A small self-supervised image encoder, trained from scratch.
Training: muon at rate 0.0045, 6800 steps, batches of 256.
Rows from block 3, named by matrix and row number. Rows with one number belong to one channel. Each number is 128 + 32 x the weight over its row's rms, rounded and kept within 0 to 255. All counts start at 0. After the name is the row's rms in percent of the matrix's.
# convs0: first 3x3 conv, stride 2 (model.blocks.3.convs.0.weight, 80x48x3x3), inputs 32-47, a 3x3 kernel for each
# convs1: second 3x3 conv (model.blocks.3.convs.1.weight, 80x80x3x3, transposed), outputs 32-47, a 3x3 kernel for each
convs0.43 098 [127 119 132 146  83 177  91 105 178 143 123 113 155  94 147 136  99 174 122 118  86 171 110 104 164 150 163 135 100 136  94 123 135  92  82  83 140  97 108  92  78 169 121  97 112  91 114 125 131 133 179 151 102 131 106 109  92 139 119  89 121 133 155 173 247 217 246 193 167 115 117 109 167 158 151 106 149 150 102  94  97 170 188 160 118 123 141 120 130 149 125 139 126 143 169 167 150 126 156 101 119 130  93  99  85 139 128  75 121 117 121 117 123 125 120 121 101 137 159  98 147 100  97 160 154 116 152 116 115 113 130 145  94  89 132 107 118 130 116 162 196 121 156 199]
convs0.44 102 [119  96 113 168  96 114 168 126 117 148 112 142 162  91 126 113 115 135 139 142 133 150 170 146 144 132  88 106 120 101 167 125 104 133 130  73 188 131  56 255 104  53 223 221  90 134 176  86 167 118  96 133 130 122 118 146 157 114 114 161 150 115  93 117 117 149 115 139 167 103 130 170 184 170 151 114 138 110  90 110 124  48  91 107  37 108 190  53 158 208 126  67  94 150  88 138  80 126  99 129 121 101 101 135 106 105 104 121  99 103 101 104 126  56 142 116 114 102 104 144 106 116 145 106 106 130 135 167 143 147 129 123 136 168 177 127 119 173 117 125 120  92 100 135]
convs0.45 104 [131  32 110  69 255  87 204   0 239 129 139 133 140 165 148 121 144 131  79 127 143 151 109 162 122 121 140 112 102  99 109 118  93 124  87  68 168 148 139 159  70 105 153 137  80  80 144 108  46 222 141 181  16 189 123 138 174 138 106  79 103 123 142 145 142 129  94 119  84 111 124 112 137 135 142 138 147 167 120 147 154 121 100  67 115 110  90 100 111 109 139  91 116 133 182 140 143  87 171 161  97  82 135 116 152 101  98 106 152 129 124 173 127 155 106 154 124 152 113 134 112 101 150 117 118 106 122 113 127 129 112 126 145 146  88 122 104 109 109 144 136 125 131 131]
convs0.46 105 [ 93  97 126 164 175 121 111 177 138 119 146 112 103 137 113 123 114 103  91 129 101  73  91  76  88 103 113 126 107  86  94  84  99  50  68 109 114 130 142 102 119 122 136 187 111 125 176 152 150 158 145 110 161 128 169 157 125 149 118 108 175 147  89 104 111 181  88 109 158 123 128 162  88 124 128  92 127 100 102 133 116 151 161 139 151 112 110 100  74 130 162 132 142 139 142 118  93 148 133 105 100 128 133 152 125 101 106 115 120 152 123  87 122 125  99  89 134 126 136 133 129 134 123 151 158 168  95  94 108  82 109  60  98  98  95 111 103 126  92  79  75  93  80  96]
convs0.47 095 [140 118 173 139 133 104  99 129 167 143 100 143 152 164 201 140 136 177 144 160 138 207 221 223 152 156 122  66 114 115 127 184 166 159 154 158 133 148 123 152 125 112 101  92  64  95 141 125  82 139 101 149 105 106  82  90  79 120  99 152  92 124 171 144 139  82 126 141 126 128 102 115  92 120 137 117 121 138 111 123 102  77  81  90 172 128 115 254 230 200 144 106 104 128 111 120 155 108  96 107 108 154 121 116 166 168 160 221 106  55  82 130 122 143 189 215 146  93 107  99 123 156 134  99 127 147 126 118  82 120  83 102 109 113  86  80 125  92 116  99 129 160 166 145]
convs0.48 098 [106  97 117  81  76 104 133 151 199  75 129 116 118 148 155 136 144 150  97 101 132 158 135 116 177 141  65  87  76 127  93  85  89  70 108 115  98 177 106 160 112 122 109  98 102 108 163 172 115 148 135 149 140 193  89 108 133 117  76 108  91 126 156 154 120 144 165  83 146 164 135 150 157 133 140 127 121 146 105 118 128 157 123 133 149 105 130 145 124 126 167 129 180  94 160 110 172 135 107 185 126 106 107 117 127 142 177 128 133 119  66 105 118  57 169 121 151 141  74 153 142 104 111 180 124 134 126  89 132  97  96 145 149 134 162  93 110 177 122 149 167 133 171 101]
convs0.49 096 [121 146 120 171  99 141 148 121  55 111 104 123 133 152  86 160 147 206 101  58  40 136 164 183 149 121 140 121 122  95 150 165 120 132 132  89 153  89 112 126  63  91 160 140 172 124 118 144 147 175 177 110  94 102 125  93  96 115 141 140  98 139 117 181 137 201 169  96 106  83 116  86 157 172 200 138 132 179 106 121 120 106 142 109 104 119  99 160 148 116 111 100 138 131 103 123 126  75 115 156  86  77 135 134 116 145 128  94 210 102 118 168  64 119 112 128 100 131 142 135 100 118 172 148 108 103  94  91 114 117 120  91 157  97 146 101 111 171 154 121 105 180 167 145]
convs0.50 102 [111 122 118  67 109 155  94 126 148 142 134 135 132 157 189 135 164 127 124 147 170 103 159 173  98 165 163 134 142 173 142  99 173  99 136 167  71 110 110  58 133 163  88 112 180  98 123  82 140 181 118 124 113 136  87 106 117 102 119 109  80  89  77  80 108 118 138 168 178 130 132 126 118  88 113 123  95 127 125  96  98 107 104 102 164 145 141 139 107  98  86  58 106 118 126 136  75 114 132 106 141 110 112 170 138 119 158 112  87 185 166 100 206 174 140 195 208  84  64 141 101 121 147  99 114 120  85 145 134 108 133 191 136 147 162  65 141 169  99 150 145  65 154 129]
convs0.51 098 [111 150  88  96 138 118  76 186 128 143 176 199 120 113 114 121 212 120 120  99 103 117 144 144  82  99 131  92 102  74 152 119  86 112  48  84 140 143 139 168 120  76 136  91 121 106 101 100 195 178  77 185 158 117 114  98 172 113 102 225 153  93 127 166 128 120 157 118 115 146 159 149 128 102 116 112 107 126 156 135 147 129 124 124 129 150 120 101 139 146 120 168  80 164 130 123 161 100 135  95 127 142 106 132 198  97 106 138  86 106 147  64 102 142  71  90 123 136 135 133 146 134 126 104 126  59 110 119 137 111  96 138  94 151 132 114 153 126 163 188 127 168 194 197]
convs0.52 096 [133 172 219 128  96 153  80  85  83 147 118 133 143 133 109 124 118 124 143 141 124 120 192 180 112 156 131  69 113 139  54  96 109  68  94  57  65 117 102 129 131  99 127 123 110 166 180 207 108 190 230 140 147 163 111 122 125  67  98 114  77  48  73 153 138 117 109 143 106 114  88 104 133 109 144 106  90 141  91 116 145 142 126  86 100 124 126  76 142 121 166 146 205 176 139 174 137  83 104 121 126 100 123 131  90 119 109 139 135 111 111 131  97 122 101  93 151 136 162  89 176 165 103 168 189 124  77 108 144 111 112 136 153 154 141 118 125 104  96 104  83 141 132 108]
convs0.53 093 [128 116 132 159 154  96 106 108 101 118 108 150 100  99 131 114 102 136 161 147 139 137 141 147 130  94 127 162 124 169  97 116 134 146  92 128 167 141 101 134 108  88 155 135 109 144 155 132 105  98 153 140  78 101  79 102  98 100 105 102  80 115 119 120  99  77 147  98 113 122 153 144 140  96  89 127 137 140 100  85 140 157 142 153 167 166 203 203 207 217 133 103 129 102  90  98 141 118 112 150 181 152 149 155 150 116 135 155  48  63  63  88 145  87  89 125 123 166 132 132 173 169 131 151 168 130 225 241 211 154 161 173 159 172 142 131 164 148 134  89 128 136 120 120]
convs0.54 100 [102 161 199 151  82 122 110 144 119 103 170 172 128 141 108 107 128  95 119  82  80 141 142 151 109 130 121  96 109 104 109 154 129 137 176 153 100 114 134 119 132 133 162 142 172  88 124 143 125 130 132 120 106 117 117 126 128 133 125  85 133 123  92 113  96 112  77  58  95  97  96 102 160 255 242 139 204 206 114 181 137 182 182 166 116 138  87 112  99  77 105 131 128 132 126 138 114 131 102 163 190 217 136 168 179 169 118 127 119 181 164 120 112 130 161 105  93 123 134 127 123 101 108 109 136  99 255 252 192 178 221 162 134 115 107 143 205 150 169 134 143 119 114  90]
convs0.55 097 [ 81 182 173 183 154  88 164 150 172 107 155 136 137 141 149 163 130 146  87 100 122 163 135 136 144  97  88  84 103 109 133 111  86  84 113  97  98  83  75 127 106  78 108 134 209 128 159 185 221 184 123 153  98 120 126 150 174 159 164 179 162 204 153 169 173 168 135 150 157 170 167 148 168 160 131 105 112 129  89 119 130  77 103 128 143 133  99  90 104 119 106 182 141 252 177 130 191 181 231 110 111  93 107 154 121  68 111 155 133 122  71 109 186 132 167 170 183 127 119 114 125 136  97 155 151 103  69  85  69 134 161 151 163 146 116  79  96 142 116 107 121  92 165 142]
convs0.56 103 [123 126 177 148  71 161 128 151 173 120 117 148 108 104 121 135 149 146 137 110 144 150 141 128 144 137 161 235 192 188 185 125 171  95  56 104 112 124 162 147 110  93 170 189 161  61 178 144 166 136 130 103 171 181 180 134  88 176 146 128 125  89 132  70  70  76  68  60  86 128  99 113  80  90  86 108 149 141 231 216 233 104  78 111 113  51 107 131  90  89 162 169 131 137 134 137 105 125  93 173 178 143 191 137  85 163 111 120 125 113 136 105 121 153 116 127 168 111 132 147 111 146 136 162 146 133  95  78  80 127 153 133 148 183 208 161 153 136 124 119  94 122  88 147]
convs0.57 099 [ 97 153 156  78 184 106 158 151 177 124 128 104 118 107 101 115  82 118 124 117 101 106  94  90 112 137 105 147  94 119 127 129 119 102  99  68  87 106 123 125 177  95 119 102 175 150 201 139 115 169 176 130 176 146  87  98 119 113 145 135  34  98 119 178 169 171 163 161 135  89 119  84 114 192 184 102 172 134 167 225 184 143 192 160 143 155 143 144 133  99 129 111 165 133  81 176 132 106 147 138 153 139 122 129 123 104 101 101 114 135 119 139 171 144 112 164 138  85 146 124 118 117 136 122  87 108  95 159 153 134 148 157 157 142 157 154 133 136 128 140 101  97 103 115]
convs0.58 104 [128 115 144 131 147 130 128 137 136 176 138  98 169 143 143 127 109  93 167 187 177 143 144 122  95  95  99 116 119 139 108 119 111 101  99 122 153 128  82 179 165 103 109 133 107 172 138 113 203 150 111 192 177 113 116 128 133 110 114 133 113  99 124 187 116  67 181 107  94 179 118  98 208 129  79 201 101  79 188 164 102  79  89  99 111 129 143 150 157 111 116 121  97 174 149  60 142 153  47 109 119 140 142 141 129 115  89 128 101 143 155  91 117 159  80 134 145 117  99 130 168 159  94 159 128 129 131 144 138  83 137 148 124 130 119  78 135  94 117 136 100 168 177 140]
convs0.59 108 [161 141 142  90 119 189  25  79 128 107 111 131 105 101 126 178 126 107 171 136 128 152 151 127 151 195 161 128 119 123 108 109 122  95 120 120 154 157 139 156 138 151 157 197 153 100 125 169  94  98  79 169 134 114 137 129 165 123 122 134 117 123 112 104  67 102 159 112 128 152 138 118 100 175 180  76 119 133  92  78 115  76 143 132 129 153 110 115 108  86 148 146  79 159 130 109 189 191 177 136 141 132 120 140 151 102 139 166 125 122 141 103 159 158 106 109 111 106 118 103 141 104 100 123 112 117 146 169 138 149 134 148 150 144 141 129 127 141 136  95 117 160 134 113]
convs0.60 098 [102 123  85 158 140 109 128 136  99 108 117 153 201 158 167 119 135 105 108 108 113 143 111 130 148 133  91  90 168 143  95 120  54 131 100  50 102  76 138 111 152 167 111 164 126  80 149 174 156 208 135 104  95  95  84 117  95 117 126 177 117 166 173 114 121 154 131 144 138 184 166 157 106 113 137 109 107 128  77 122 136 132  94 106 155 129 121 172 135  96 102 192 102 183 122  85 135 117 130 150  82 141 118  80  70 100  76 115 125 135 110 120 126  94 125  94 137 112 155 109 220 110 114 149 121 144 145 148 132 144 123 122  87  98  77 104  84 115 108 121 155 142 140 128]
convs0.61 097 [ 62 114  59 100 122  70  99  86 227 106 115 123 125 132 120 129 127 147 150 149 122 169 168 173 131 121 125 122 141  88 129 129  95  82 111  83 135 121 163 135 139 143 107 113 113  90 115 106 148 136  77 133 125 154  79 125 167 120 148 173 180 223 246 151 105  89 156 141 119 179 128 135 170 162 160 157 148 147  71 117 125 140 130 138 127 161 161 133 124 146  37  74  79  72 109  77 108  82 128 129  76 108 107  77 105 101 109  73 111  85  68  86  78 117 104 120 141 132 110 127 115 161 166 127 117 158 116 149 159  91  92  98 105 107 168  65 109  79  86 129 116 132 121 129]
convs0.62 104 [170 143  79 193 153 104  92 136 188  91 149 166 143  88  80 167 126 118 140 146 147 125 188 136 134 199 141 111 120 114 136  99  52 121 100  76  79 123 125 207  91  84 165 220  69 167 104  83 143 109 155  87  86 133 122 124 108  82 100 130 125 155 104 117 121 127 116 101 115 117 132 193 120 130 172 106 113 145 146 153 156 106 130 159 152  82 102 153 152  70 133 131  99 102 100 129 122 135 139 119 136 130 155 173 143  92  68 150 165 127 101 151 106  90  91 105 102 122 112 133 109  87 186 166 188  83 120 123 128 128 141 156 142 115 144 104 130  93 157 131  75 122 134 136]
convs0.63 099 [146 122 179 166  89 143  39 114 138  86  80 106 120  88 148 123 109 174 140 143 123 126 158 116 144 112  99 104  97  91 116 108  62 105 127  83 175 114  97 177  93 130 155 139 133 129 100 140 101  79 126 112  64 144 112 117 129 152  99 124 133 141 162 112 130 124  74 106  96  68  93  69 108 124 124 154 124 139 142 158 166 151 100 170 153 154 156 170 157 131 138 129 184 139 125 120  84 119 152  96 124 153 101 108 117 113 123 145 125  91  89 110 101  80  89  65  95 122 121 122 111 150 106 125 149 145 106 149 117 120 212 171 195 244 221 112  98 140 111 102 123 149 112 146]
convs0.64 099 [134 110 107 184  48  94 126  93 135 127 106 160 141  97  72 119 116 126 177 180 134 140 171 167  77 133 179  86 173 170  90  95 156 119  98  94  95 171 152  81  98 161  83 123 115 189 119 136 164  84 120 168  94 134 162 192 112 111 123 146  60  97 116 129 108  95 112 120 113 145 152 151 113 160 204 100 149 194  82 103 131 141 122  98 153 159 189 120 171 194 166 142  98 129  45  55 147  90 110 140 115 123 138 177 129  83 139 145 127 172 181 124 178 191 128 177 204 109 117 119 127 110  80 135 111 140 105 135 142 112 120 131 107 115 120 163 196  92 187 105  37 182  97  84]
convs0.65 101 [114 128 138  82 176 133 183 126 152 128 131 115 112 115 150 125 168 108 102  96  84 108  97  69  78 102  94 138 109 116 129  82 147 135  94 103  96 116 105 108 155 161 105 176 131 124  95 115 103  92 137 142 102  57 110 123 118 105 122 120 103 102  81 162 177 141 122 118 118 148 167 163 122 135 114 137 172 138 225 239 220 121 136 205 140 140 185 108  85 149 139 139 106  92  73 134  91  69 119 177 181 144 158 156 151 189 142 110 177 135 141 163 163 107 129 137  65 134 161 162 120 158 135 103 131 131 142 225 149 103 200 110 195 255 220 128 219 143  99 123 108 104 114  99]
convs0.66 104 [122  85  71 143 141 102 150 226 157 108 120 128 136 111 154 132 113 141 144 140 136 135 125 109 137 118 102 165 130  64 151  96 128 133 118 165 138 112  95 160 161 123 141 143 112 160 184 135 132 151 136 120 101 114  94  87 117 133 150 127 121  97 113  70 109 129  86 105 161  75 156 180 250 226 145 179 163 121 118 141 104 110  99 113 157 139 125 101 125 127 127 134 150  72  92 163 138 122 181 193 122 105 152 114  95 126 103  70 124  69 119 124 132  98 161 139 116 115 135 172 121 129 135  91 102 163 164 165 137 138 101 114 125 107 152 137 106 127 153 109 130  74  91 134]
convs1.43 117 [177 153 153 153 156 124 112 166  98 115 142 109 152 153 145 149 156 153 123 141 134  69  88  63  91  91  61 164 169 149 108 117  94 111 172 103 136 167 145 138 154 142  76  80 126 183 111 136 173 175 188 180 138 146 100 110 145  88 114 146  96 127 110 130 124 124 101 149 133 153 162 106 103 138  84 103 124 141 107 144 125  61  80 114  96 134  82  94  86  75 136 143 182 140 147 169 121 171 167 153 166 172 112 159 167 147 158 147  47  97  93 117 129 129  89 100 100  93 151 148 136 126 122  83 148  97 125 109 118 126 133  54 131  69  79 154 116 124 116  88 159 135 103 124]
convs1.44 102 [161 176 161 183 131 164 137 195 156 133 120 146 117  98  83 172 130 112 116 138 128 172 117 131 153 173 154 107 104 133  96 140 186  82 147 117  89 103  79 109  81 109 115  89 104 140 131 138  81 127 129 179  99 155 190 105 142 154 151 149 180 145 150  93 143 121  98 112 135 103 151 101 143 174 148 168 156 113 158 156 151 148 132 147  71 115 103  75 148 125 132  74  84 174 161  98 147 133 119 109 116  83 172 130  97 142 100 136 150 109 173 117 111 159  81 135 154 154 115 123 134 119  97 145 155 166  83 123 107 106 151 156  63  97 125 104 129  84 109 122  72 100  66  59]
convs1.45 111 [ 67 110 135 135 130 104 143  96 129  99 179 142  63 137 118  94 173 142 131 161 124 149 175 105 103  98  86 131 122 122  68  70 133  58  87 130 119 103 120 191 143  91 134 134 120 157 111 108 112  80  81 126 106  73  82  80  47  80  92  53  77 101  96 117  93 110 146 122 124 137 140  92  96  75 117 145 115 130 105  75 133  85 135 128  82 114  98 140 144 157 125 140  50 151 141  97 111 112 138 146 140 197 113 120 130 138 129 181 103 118 124 114 100  88 119  98  72 126 171 113 125 153 157 148 121  98 130 126 120 136 131 154 134 101 111 180 118  95 176 101 102 141 119  80]
convs1.46 104 [125 180 127 128 139 131 115 137 122 106 114 130  62  55  72  95  73  78 104 118 135  98 131 115 142 154 112 184 165 160 161 146 113 185 157 115 155 180 123 171 145 148 117 147 109 127 142 105 138 135  95 165 147 100 114 101  96 141 121 110 169 156 135 174 138 136 133 132 143 183 149 165 103  88 129 122  79 167  94  92 179 134  97 108 156 110  84 155 113  95 122 202 119 100 144 135 122 146 140 216 172 202 137 147 200 153 147 171 138 109 179  94 116 175 125 148 197 100 132 129  79 156 128 106 139  99  95  90 136 102 127 131  70  88 140  96 114 124  95 116 133 112 154 141]
convs1.47 090 [122 113 102 118 153 100 151 207 154  86  55  49 132 141 177 165 162 162  49  43  65 111 126 160 130 116 116  98 117 101  73  73  36 141 129 125 148 116 130 149  95  79 147 161 134 140  94 100 129 124 159  98 137 144  84  90 111 145 134 170 113 139 210 121  68 116  90  80 102 139 132 124 145 162 169 171 146  91 164 108 103 165 153 176 109 199 153 133 155 171  80  85  96 105  86  72 109 120 110 152 148 157 140 145 194 152 144 194 158 145 183 130 110  96 130  97 117 106 119 113  70 108  79 108 124  89 148 124 139 110  75  96 109 132 117 128 134 199 153 108 148 105  92  98]
convs1.48 090 [129 131 134 144 177 169 143 137 112 134 137 154 119 175  81 136  74  73 131 117 161 175  98 101 132 125 145 190 121 157  84  74 157 102 100 213 117 120 126  90 123 116  99 109 132 107 158 160 109 149 114 160 144 138 118 139  89 100  76 139 108  87  87 144 112 149 128 120 126 127 158 142 108 123 110 153  73  87 115 136  96 126 155 176 122 148 199 124 156 162 168 135 115 177 161 168 136 184 171 133  93  92 135 121  87 113  65 104 155 137 111 119 131 132  95  78 102  96 121 133 118 128 130 128 107 109 132 114 146 107  59  89 159 106  74 102  98 113  85 117  97 105 141 105]
convs1.49 065 [122 127 125 126 136 111  99  95 103 118 129 100 183 118 134 151 101 160 155 130 203 138  92 160  76 148 119 148 145 133 168  94   0 106  88  59 156 139 121 104 166 129 126 136 147 135 130 115 104 122  98 153 109  98 137 136 123 165 165 142 166 140 166 117 112 137 127 140 112 119 229 133 127 147 153 131 133 108 100 110 117 120 107 120 133 117 108 114  77 135  84 139 150 101 110  71 134 152 137 172  67 141 140 168 170 130  84 143 103  80 136 137 118 124 132 102  99 181 145 141 117 106 138 127 114 104  98 109 108  90 101 105 121 126 119 148 112 136 114 113 113 140  88  90]
convs1.50 096 [121 102 129 121  67 108 137  53 133  95  72  84  83  71  76  94 151 105  92  89 103 125 122 109 182 163 151 140  96 117 174 109 206 122 102 152 127 131 113 105 126 160  63  94 133 100 125 131 120 172 122 126 150 131 114 123  85 158 123 143 124 138 135 158  94 119 134 103 139 106 100 103 179 145 141 159 143  98  98 105  92 138 120  86 149 121 104 112 118 117  53 101  82  26  81  89  59  73  95 149 198 111 184 158  94 172 180 131 112 106 144 126  99 143 135  97 146  90 142 152  70  84 126  84  89 156 128  91 154 101  74 124  89 113 146 125 144 137  98 154 145 119 141 116]
convs1.51 092 [113 151 139 150 133 112 108  78  82 147 157 145 191 209 154 127 149 153 134 151 133 122  72 111 139 113 116 163 129 126  86  97  48 137  93  99 186 126 135 160 171 104 147  98 137 168 144  90 116  70 117 116 119 115 142 145 122 129  96 123 156  70 211 107 109 123 123 153 176 142 216 170 137 170 127 151 145 115 189 140 128 129 122 155 136 125 131 114 130 109 105 163  89 133  99 135 111 105 144  98 146 154 133 159 219 156 145 174 140 134 146 141 151  68 141 143 110 111 145 162 117 126 110  69 148 107 102  82 128  89  61 124 128 107 101 179 156 160 194 112 152 161 107 100]
convs1.52 116 [147 141 151 138 125 107  96 157 103 122  95  46  97  81  78 109  77  96 133 138 143 118  95  77  81 105 125  99 166 167 151 158 136 118 114 145 100 144  95 101 116 121 106 112 130 133  51  67 108 128 113 106  34 114 107 153 234  97 152 162 147 167 227 104 110  39  80 155  90 169 165 137 118  86 131 124 111 120 112 162 177 141 122 129 107 144 141  98 115  89  93 136 140  79 180 184 103 163 147 112 111 133 121 120 138 119 180 160 102 108 135  82 136 179 109  99 172 108 136 110  78 113 166  82  81 123 122  97 110 104  82  29 142 126  99 125 148 142  97 130 151 124 145 143]
convs1.53 106 [102 114 124 119  95  82 141 127 125 107  73  96 102  87  94 148 147 153 112 127 122 154 107 146  93  96 133  95 119 118 119 121 117 106 141 120 107 123  74 146 130  84 169 151  73 121 101 116 162 133 121 139 144 107 195 187 155 172 177 195 138 180 201 115 143 141 115 152 123 146 125 122 162 184 143 158 170 164 135 129 165 133 125 175 153 152 173 190 180 179  55 124 103  82 110 118 106 137 134  99 120 147 110 144 149 133 170 188 163 158 159 173 153 125 176 155 126  59  80  85  77  63  69  71  70  68 147 130 122 162 131 120 132 150 142 153 170 149 200 148 155 139 112 124]
convs1.54 120 [138 163 169 148 128 163 150 177 219 119 114 105 103 133 124 107  59 142 120 123 154 134 148 132 166 150 132 191 147 124 146 151 112 136 131 149 130 117 119 104 120 128 109 140  91 187 190 141 131 183 114 151 142 131 125 189 148 156 195 201 150 158 207  96 121 102 137 138 126  90  71  96 203 203 150 159 143 153 174 225 154  80  97 126  69 111  91  63 125  68 118 102 141 135 110  99 155 165 134  89  54  99 112  99 114  82  95  70 161 169 162 162 138 156 163 145  89 124 108 126 106 109  66 107 109 130 132 107 127  92 136  83 124 107  90 196 158 173 218 145 136 138 110 127]
convs1.55 108 [ 82 113  80 104  65 132  94 101  78  76 108 140 155 147 166 186 123 116 133 160 146  96 155  97 104  75  65 175 169 131 124  78 139 101  90 123 184 153 121 139 174 162 130 143 172 141  76  79 101  66  85 115  91  62  76  91  62  91 172 120 101 117  98  60 101 110 105 126  90 120 177 173  76 140 111  97 114 124  47  86  56 129 133 186  66 103 104 119  92 125 128 120 147 146 144 147 105 145 112 174 181 188 138 207 174 135 143 123 162 185 126 161 160 112 197 155 173 114 113 148  94 116 143 114 112 131 210 170 172 163 187 159 130 161 141 166 156 132 144 157 106 111 149 116]
convs1.56 112 [116 110 121 129 162 109  73 100  89 136 176 173 133 193 128 139 121 104 137 129  89  56  54  73 122 124 132 118 104 107 103 155 123  87 139  66 107 121  76 155 138 119 104  72 122 118 154 150 141 180 183 158 142 201  96 147 106 136 114 115 107 149  84 137 169 118 124 106 137 152 103 103 111 167 174 125 106 166 147 140 179 113  96 153  95  75 117 130 137 140 113  91 107 173 103  94  95  88  66 117 127  69 152 105 121 132 133 171 108  82 133 155 142 155 104 109 119 136 134 163 130 114 167  68 142 180  90 118 124 127 149 120 197 190 238 138 115  95 117  91 107 157 117 113]
convs1.57 094 [115 152 134 167 158 135 138 160 142  55  97  63 125 135 111 143 126  68 134 144 150  81  82  99 188 153 171 156 179 121 115 176 102  60 123  69 133 107 134 133 115  94 129 107  94 102 128  91 118 126 136 109 137 155 136 131  96 154 155 111 180 180 145 127 131 128 118 116 121 144  71 111  90  94 119  89 120 154 172 157 167 141 115 156 140 138 138 140 134 123 115  97 141 101 118 139  93 110  72 111 135  99 116 101 112 118 113  99 103 105 123 121 139 115 127 168 148  85 147 128 104 139 187 113 186 196  90 127 125 110 167 128 137  90 125  79 106 123 144 127 133 119 171 160]
convs1.58 131 [114  87 144 113 137 132 119  68 105 117 114 148 119 138 131  98 122  95 193 164 109 175 149  84 134 133 144 212 138 105 148 104  91 110  93  84  59  88 129  85 120  94  57 103 124 163 106  89 197 107 137 165 125 133 125 137 213 100 109 176 121 132 159 145 113  75 122  96  87 136 167 139 100 108 127 110 116 125 109 131 146 102 120 135  78 135 157  60 135 112 132 114  96 138 136 126  87 102 110 131 138 100 144 120  60 120 108  73 128  86 105 154 126 134 139  98 127 127 128 124 142 140 179 147 120 175 167 126 151 155 153 128 152 131 128 158 123 130 174  77 109 155  89 125]
convs1.59 118 [115 116 113 105  41  86  98 113  89 125 107 115 124 110 141 177 127 114 146 153 163 116 141 141 129 120 129 186 159 161 130 103  43 134  77  89 114 148 143 135 114  77 138 132 118 188 140 112 205 148 178 197 133  94 157 102 174 173 122 164 131 162 175  87 117  67  92 130 154 132 242 189 117 145 137 107 144 135 131 145 155  65  88  97  66 107 113  56  54  78 153 215 100 134 145 161 106 141 134 139 146  87 134 132 121  90 149 109 109  88  79 111 110 113 120  70  85 125 143 142 111  73 144 172 147 117 138  85 132 193 152 101 141 108 130 141 138 111 168 119 110 176 155 118]
convs1.60 075 [ 38  79 106 108 160 154  97  97  85 105  56  59  91 131 131 148 117 142 138 155  54 178 136 157 113 150 122 156 117  96 112 131 183 119  48 139 132 181 151 133 129 192  90 128 134 165 124 123 132  82 132  89 141  89 121 111 117 143 163 186 101 147 129  74 140  46 111  82  94 138 188 125 116 123  34 136 110 133 127 137 128 133 127 182 160 104 178 130 152 125 119 136 109 146 135 156 113 115 175 173 132 146  74 117  91 112  78 123 123 113 129  96  49  93 108 121 168  88 107 119 138 174 133 141 135 156  99 130 132  97  77  97 123 101 149 109  69 113 159 116 114 141  78 135]
convs1.61 122 [116  94 118 169 145 194 107 117 128  83  54  76  98 134 138 135 141 152  97 161 115 129 186 135 111  87 117  71 102 141  86 139 164 143 198 177 129 112 160 103 127 131 117 115 115 158 126 126 136 121  90 133 144 119 104 104  90 125 139 148  98  90  91 135 156  74 104 103 115 146 199 197 134 113 107 127 127  93 112  83  91  92 124 171  66 112 145 111  92  96  86  87 104 153 125 143  88 136 123 151 162 162 177 135 175 115  78 130 168 150 149 127  85 150 136 139 169 152 146 143 144 119 120 101  99 160 142 134 153 112 138 156 146 106 161 143 101  76 145 164 121 135 146  91]
convs1.62 102 [127 122 104 143 159 184 108  84 147 123 124 103 137 124  99 134 137 106 130 203 155 101 181 123 102 126  96 145 153 125 150 164 141 113 121 106  92 176 126 192 147 156 149 126 177 141 115  78 163 137 110 150  76  55 156  86 101 134 155 144 135 133 151  86 115  84 105  67  73 174 183 154 121  77 122  96  98  80 114  90 111  94 158 143  85 103 113  75 106 124 138 115 113 107 174 139  94 173 159 115  94  61  92  56  30  87  96 100 154  34 120  88  79 102  78 119  95 145 154 112 179 151 180 208 169 196 121 158 142  97  94  82 131 140 121 174 133 116 110  79 139 126 149 124]
convs1.63 110 [161 143 135 162 127 178 124 137 107 108 130 111 116  97 113  63  77 151 136  93 146  98  31 106 126 105 132  97 130 103 109 131 164  95 172 135 105 109 127  85 124 120 105 108 122 133 107 126 108  89 109 103  76 111 193 148 157 116 131  98 178 168 163 159 159 135 136 139 141  99 140 126 179 214 105 162 156 137 144 150  92 105 145 204 140 149 221 126 179 202 108  72 104 191 167 136 166  99 125 114  99  50 128 129  80 121 133  99 153 126 158 157 128 134  97 149 148 104 110 110 131 126 102  74  86 145 153 172 136 178 168 113 162 141 112 121 102  93 120 166  79 116  84 103]
convs1.64 112 [196 184 222 127 147 173  92 141 188 173 148 136 124 110 151  85 131 162 140 144  89 131 164 140 114 184 161 120 131 131 143 133 126 147  99 136 102 182 165 133 120 159 158 111 155 141 122 192 127 109 164 104 128 125  96 113 169 135 116 145  94 176 120 115 170 194  64 153  74 114 118 107 131 117  97 113 153 137 103 107 113 190 146 131 117 147 136 156 143 182 111 121 124 126 112  97 144  74  91 118 119 105 152 153 108 143 193 137 135  98 104 198  64 122 139  79  89 166 113 116 122 103 117 106  93  85 114 115 119 105 109  84 117  96  76 101 122 185 175 146 160 143  97 141]
convs1.65 103 [134 153 133 140 155 160 122 116 113 105 115  99 127 135 124  64  74  81 143 141 142 117 102 118 109 113 134 142 144 132 101 117 119  77 108 108  90  82  87 124  87  99  69 100  70 151 194 147 154 137 125 122 134 124 144 164 145 136 114 115 170 153 162  90 103 107 124 107 143  54  99  94 170 154 144 172 145 133 169 170 137 135 167 184 152 125 148 131 169 228 152 120  91 171 201 127 113 120 130 116 137 104 127 156 132 118  91  83 116 172 201 168 121 153 124 131 117  77  99 104  97 112  92  25  47 113 136 151 130 121 157 116 141 104 143 180 112  93 123 110 103 144 115 133]
convs1.66 087 [149 150 141 139 170 152 175 128 156 142 162 187 177 117 159 141 145 144 121 149 122 142 117 137 118 145 139 184 180 115 132 147 132  47  55  44 153 142  98 135 108  90 157  90  98 177 162 220 154 186 159 149 152 156 124 129 153 164 144 182 144 105 159 100 133 112 159 115 114 186 103 107 139 161 122 152 185 161 115 148 145 142  75  91  70  55  93  64  73  82 104 112 132 135 132 126 105 106  80 131  75 136 123 150 146  73  51 109  98 133 124 121 120 127 103 158 155 162 143 148 143 137 161 139 175 182 122 121 167 112 190 204 101 144 145  85 112 114 138 115 111 122 137 110]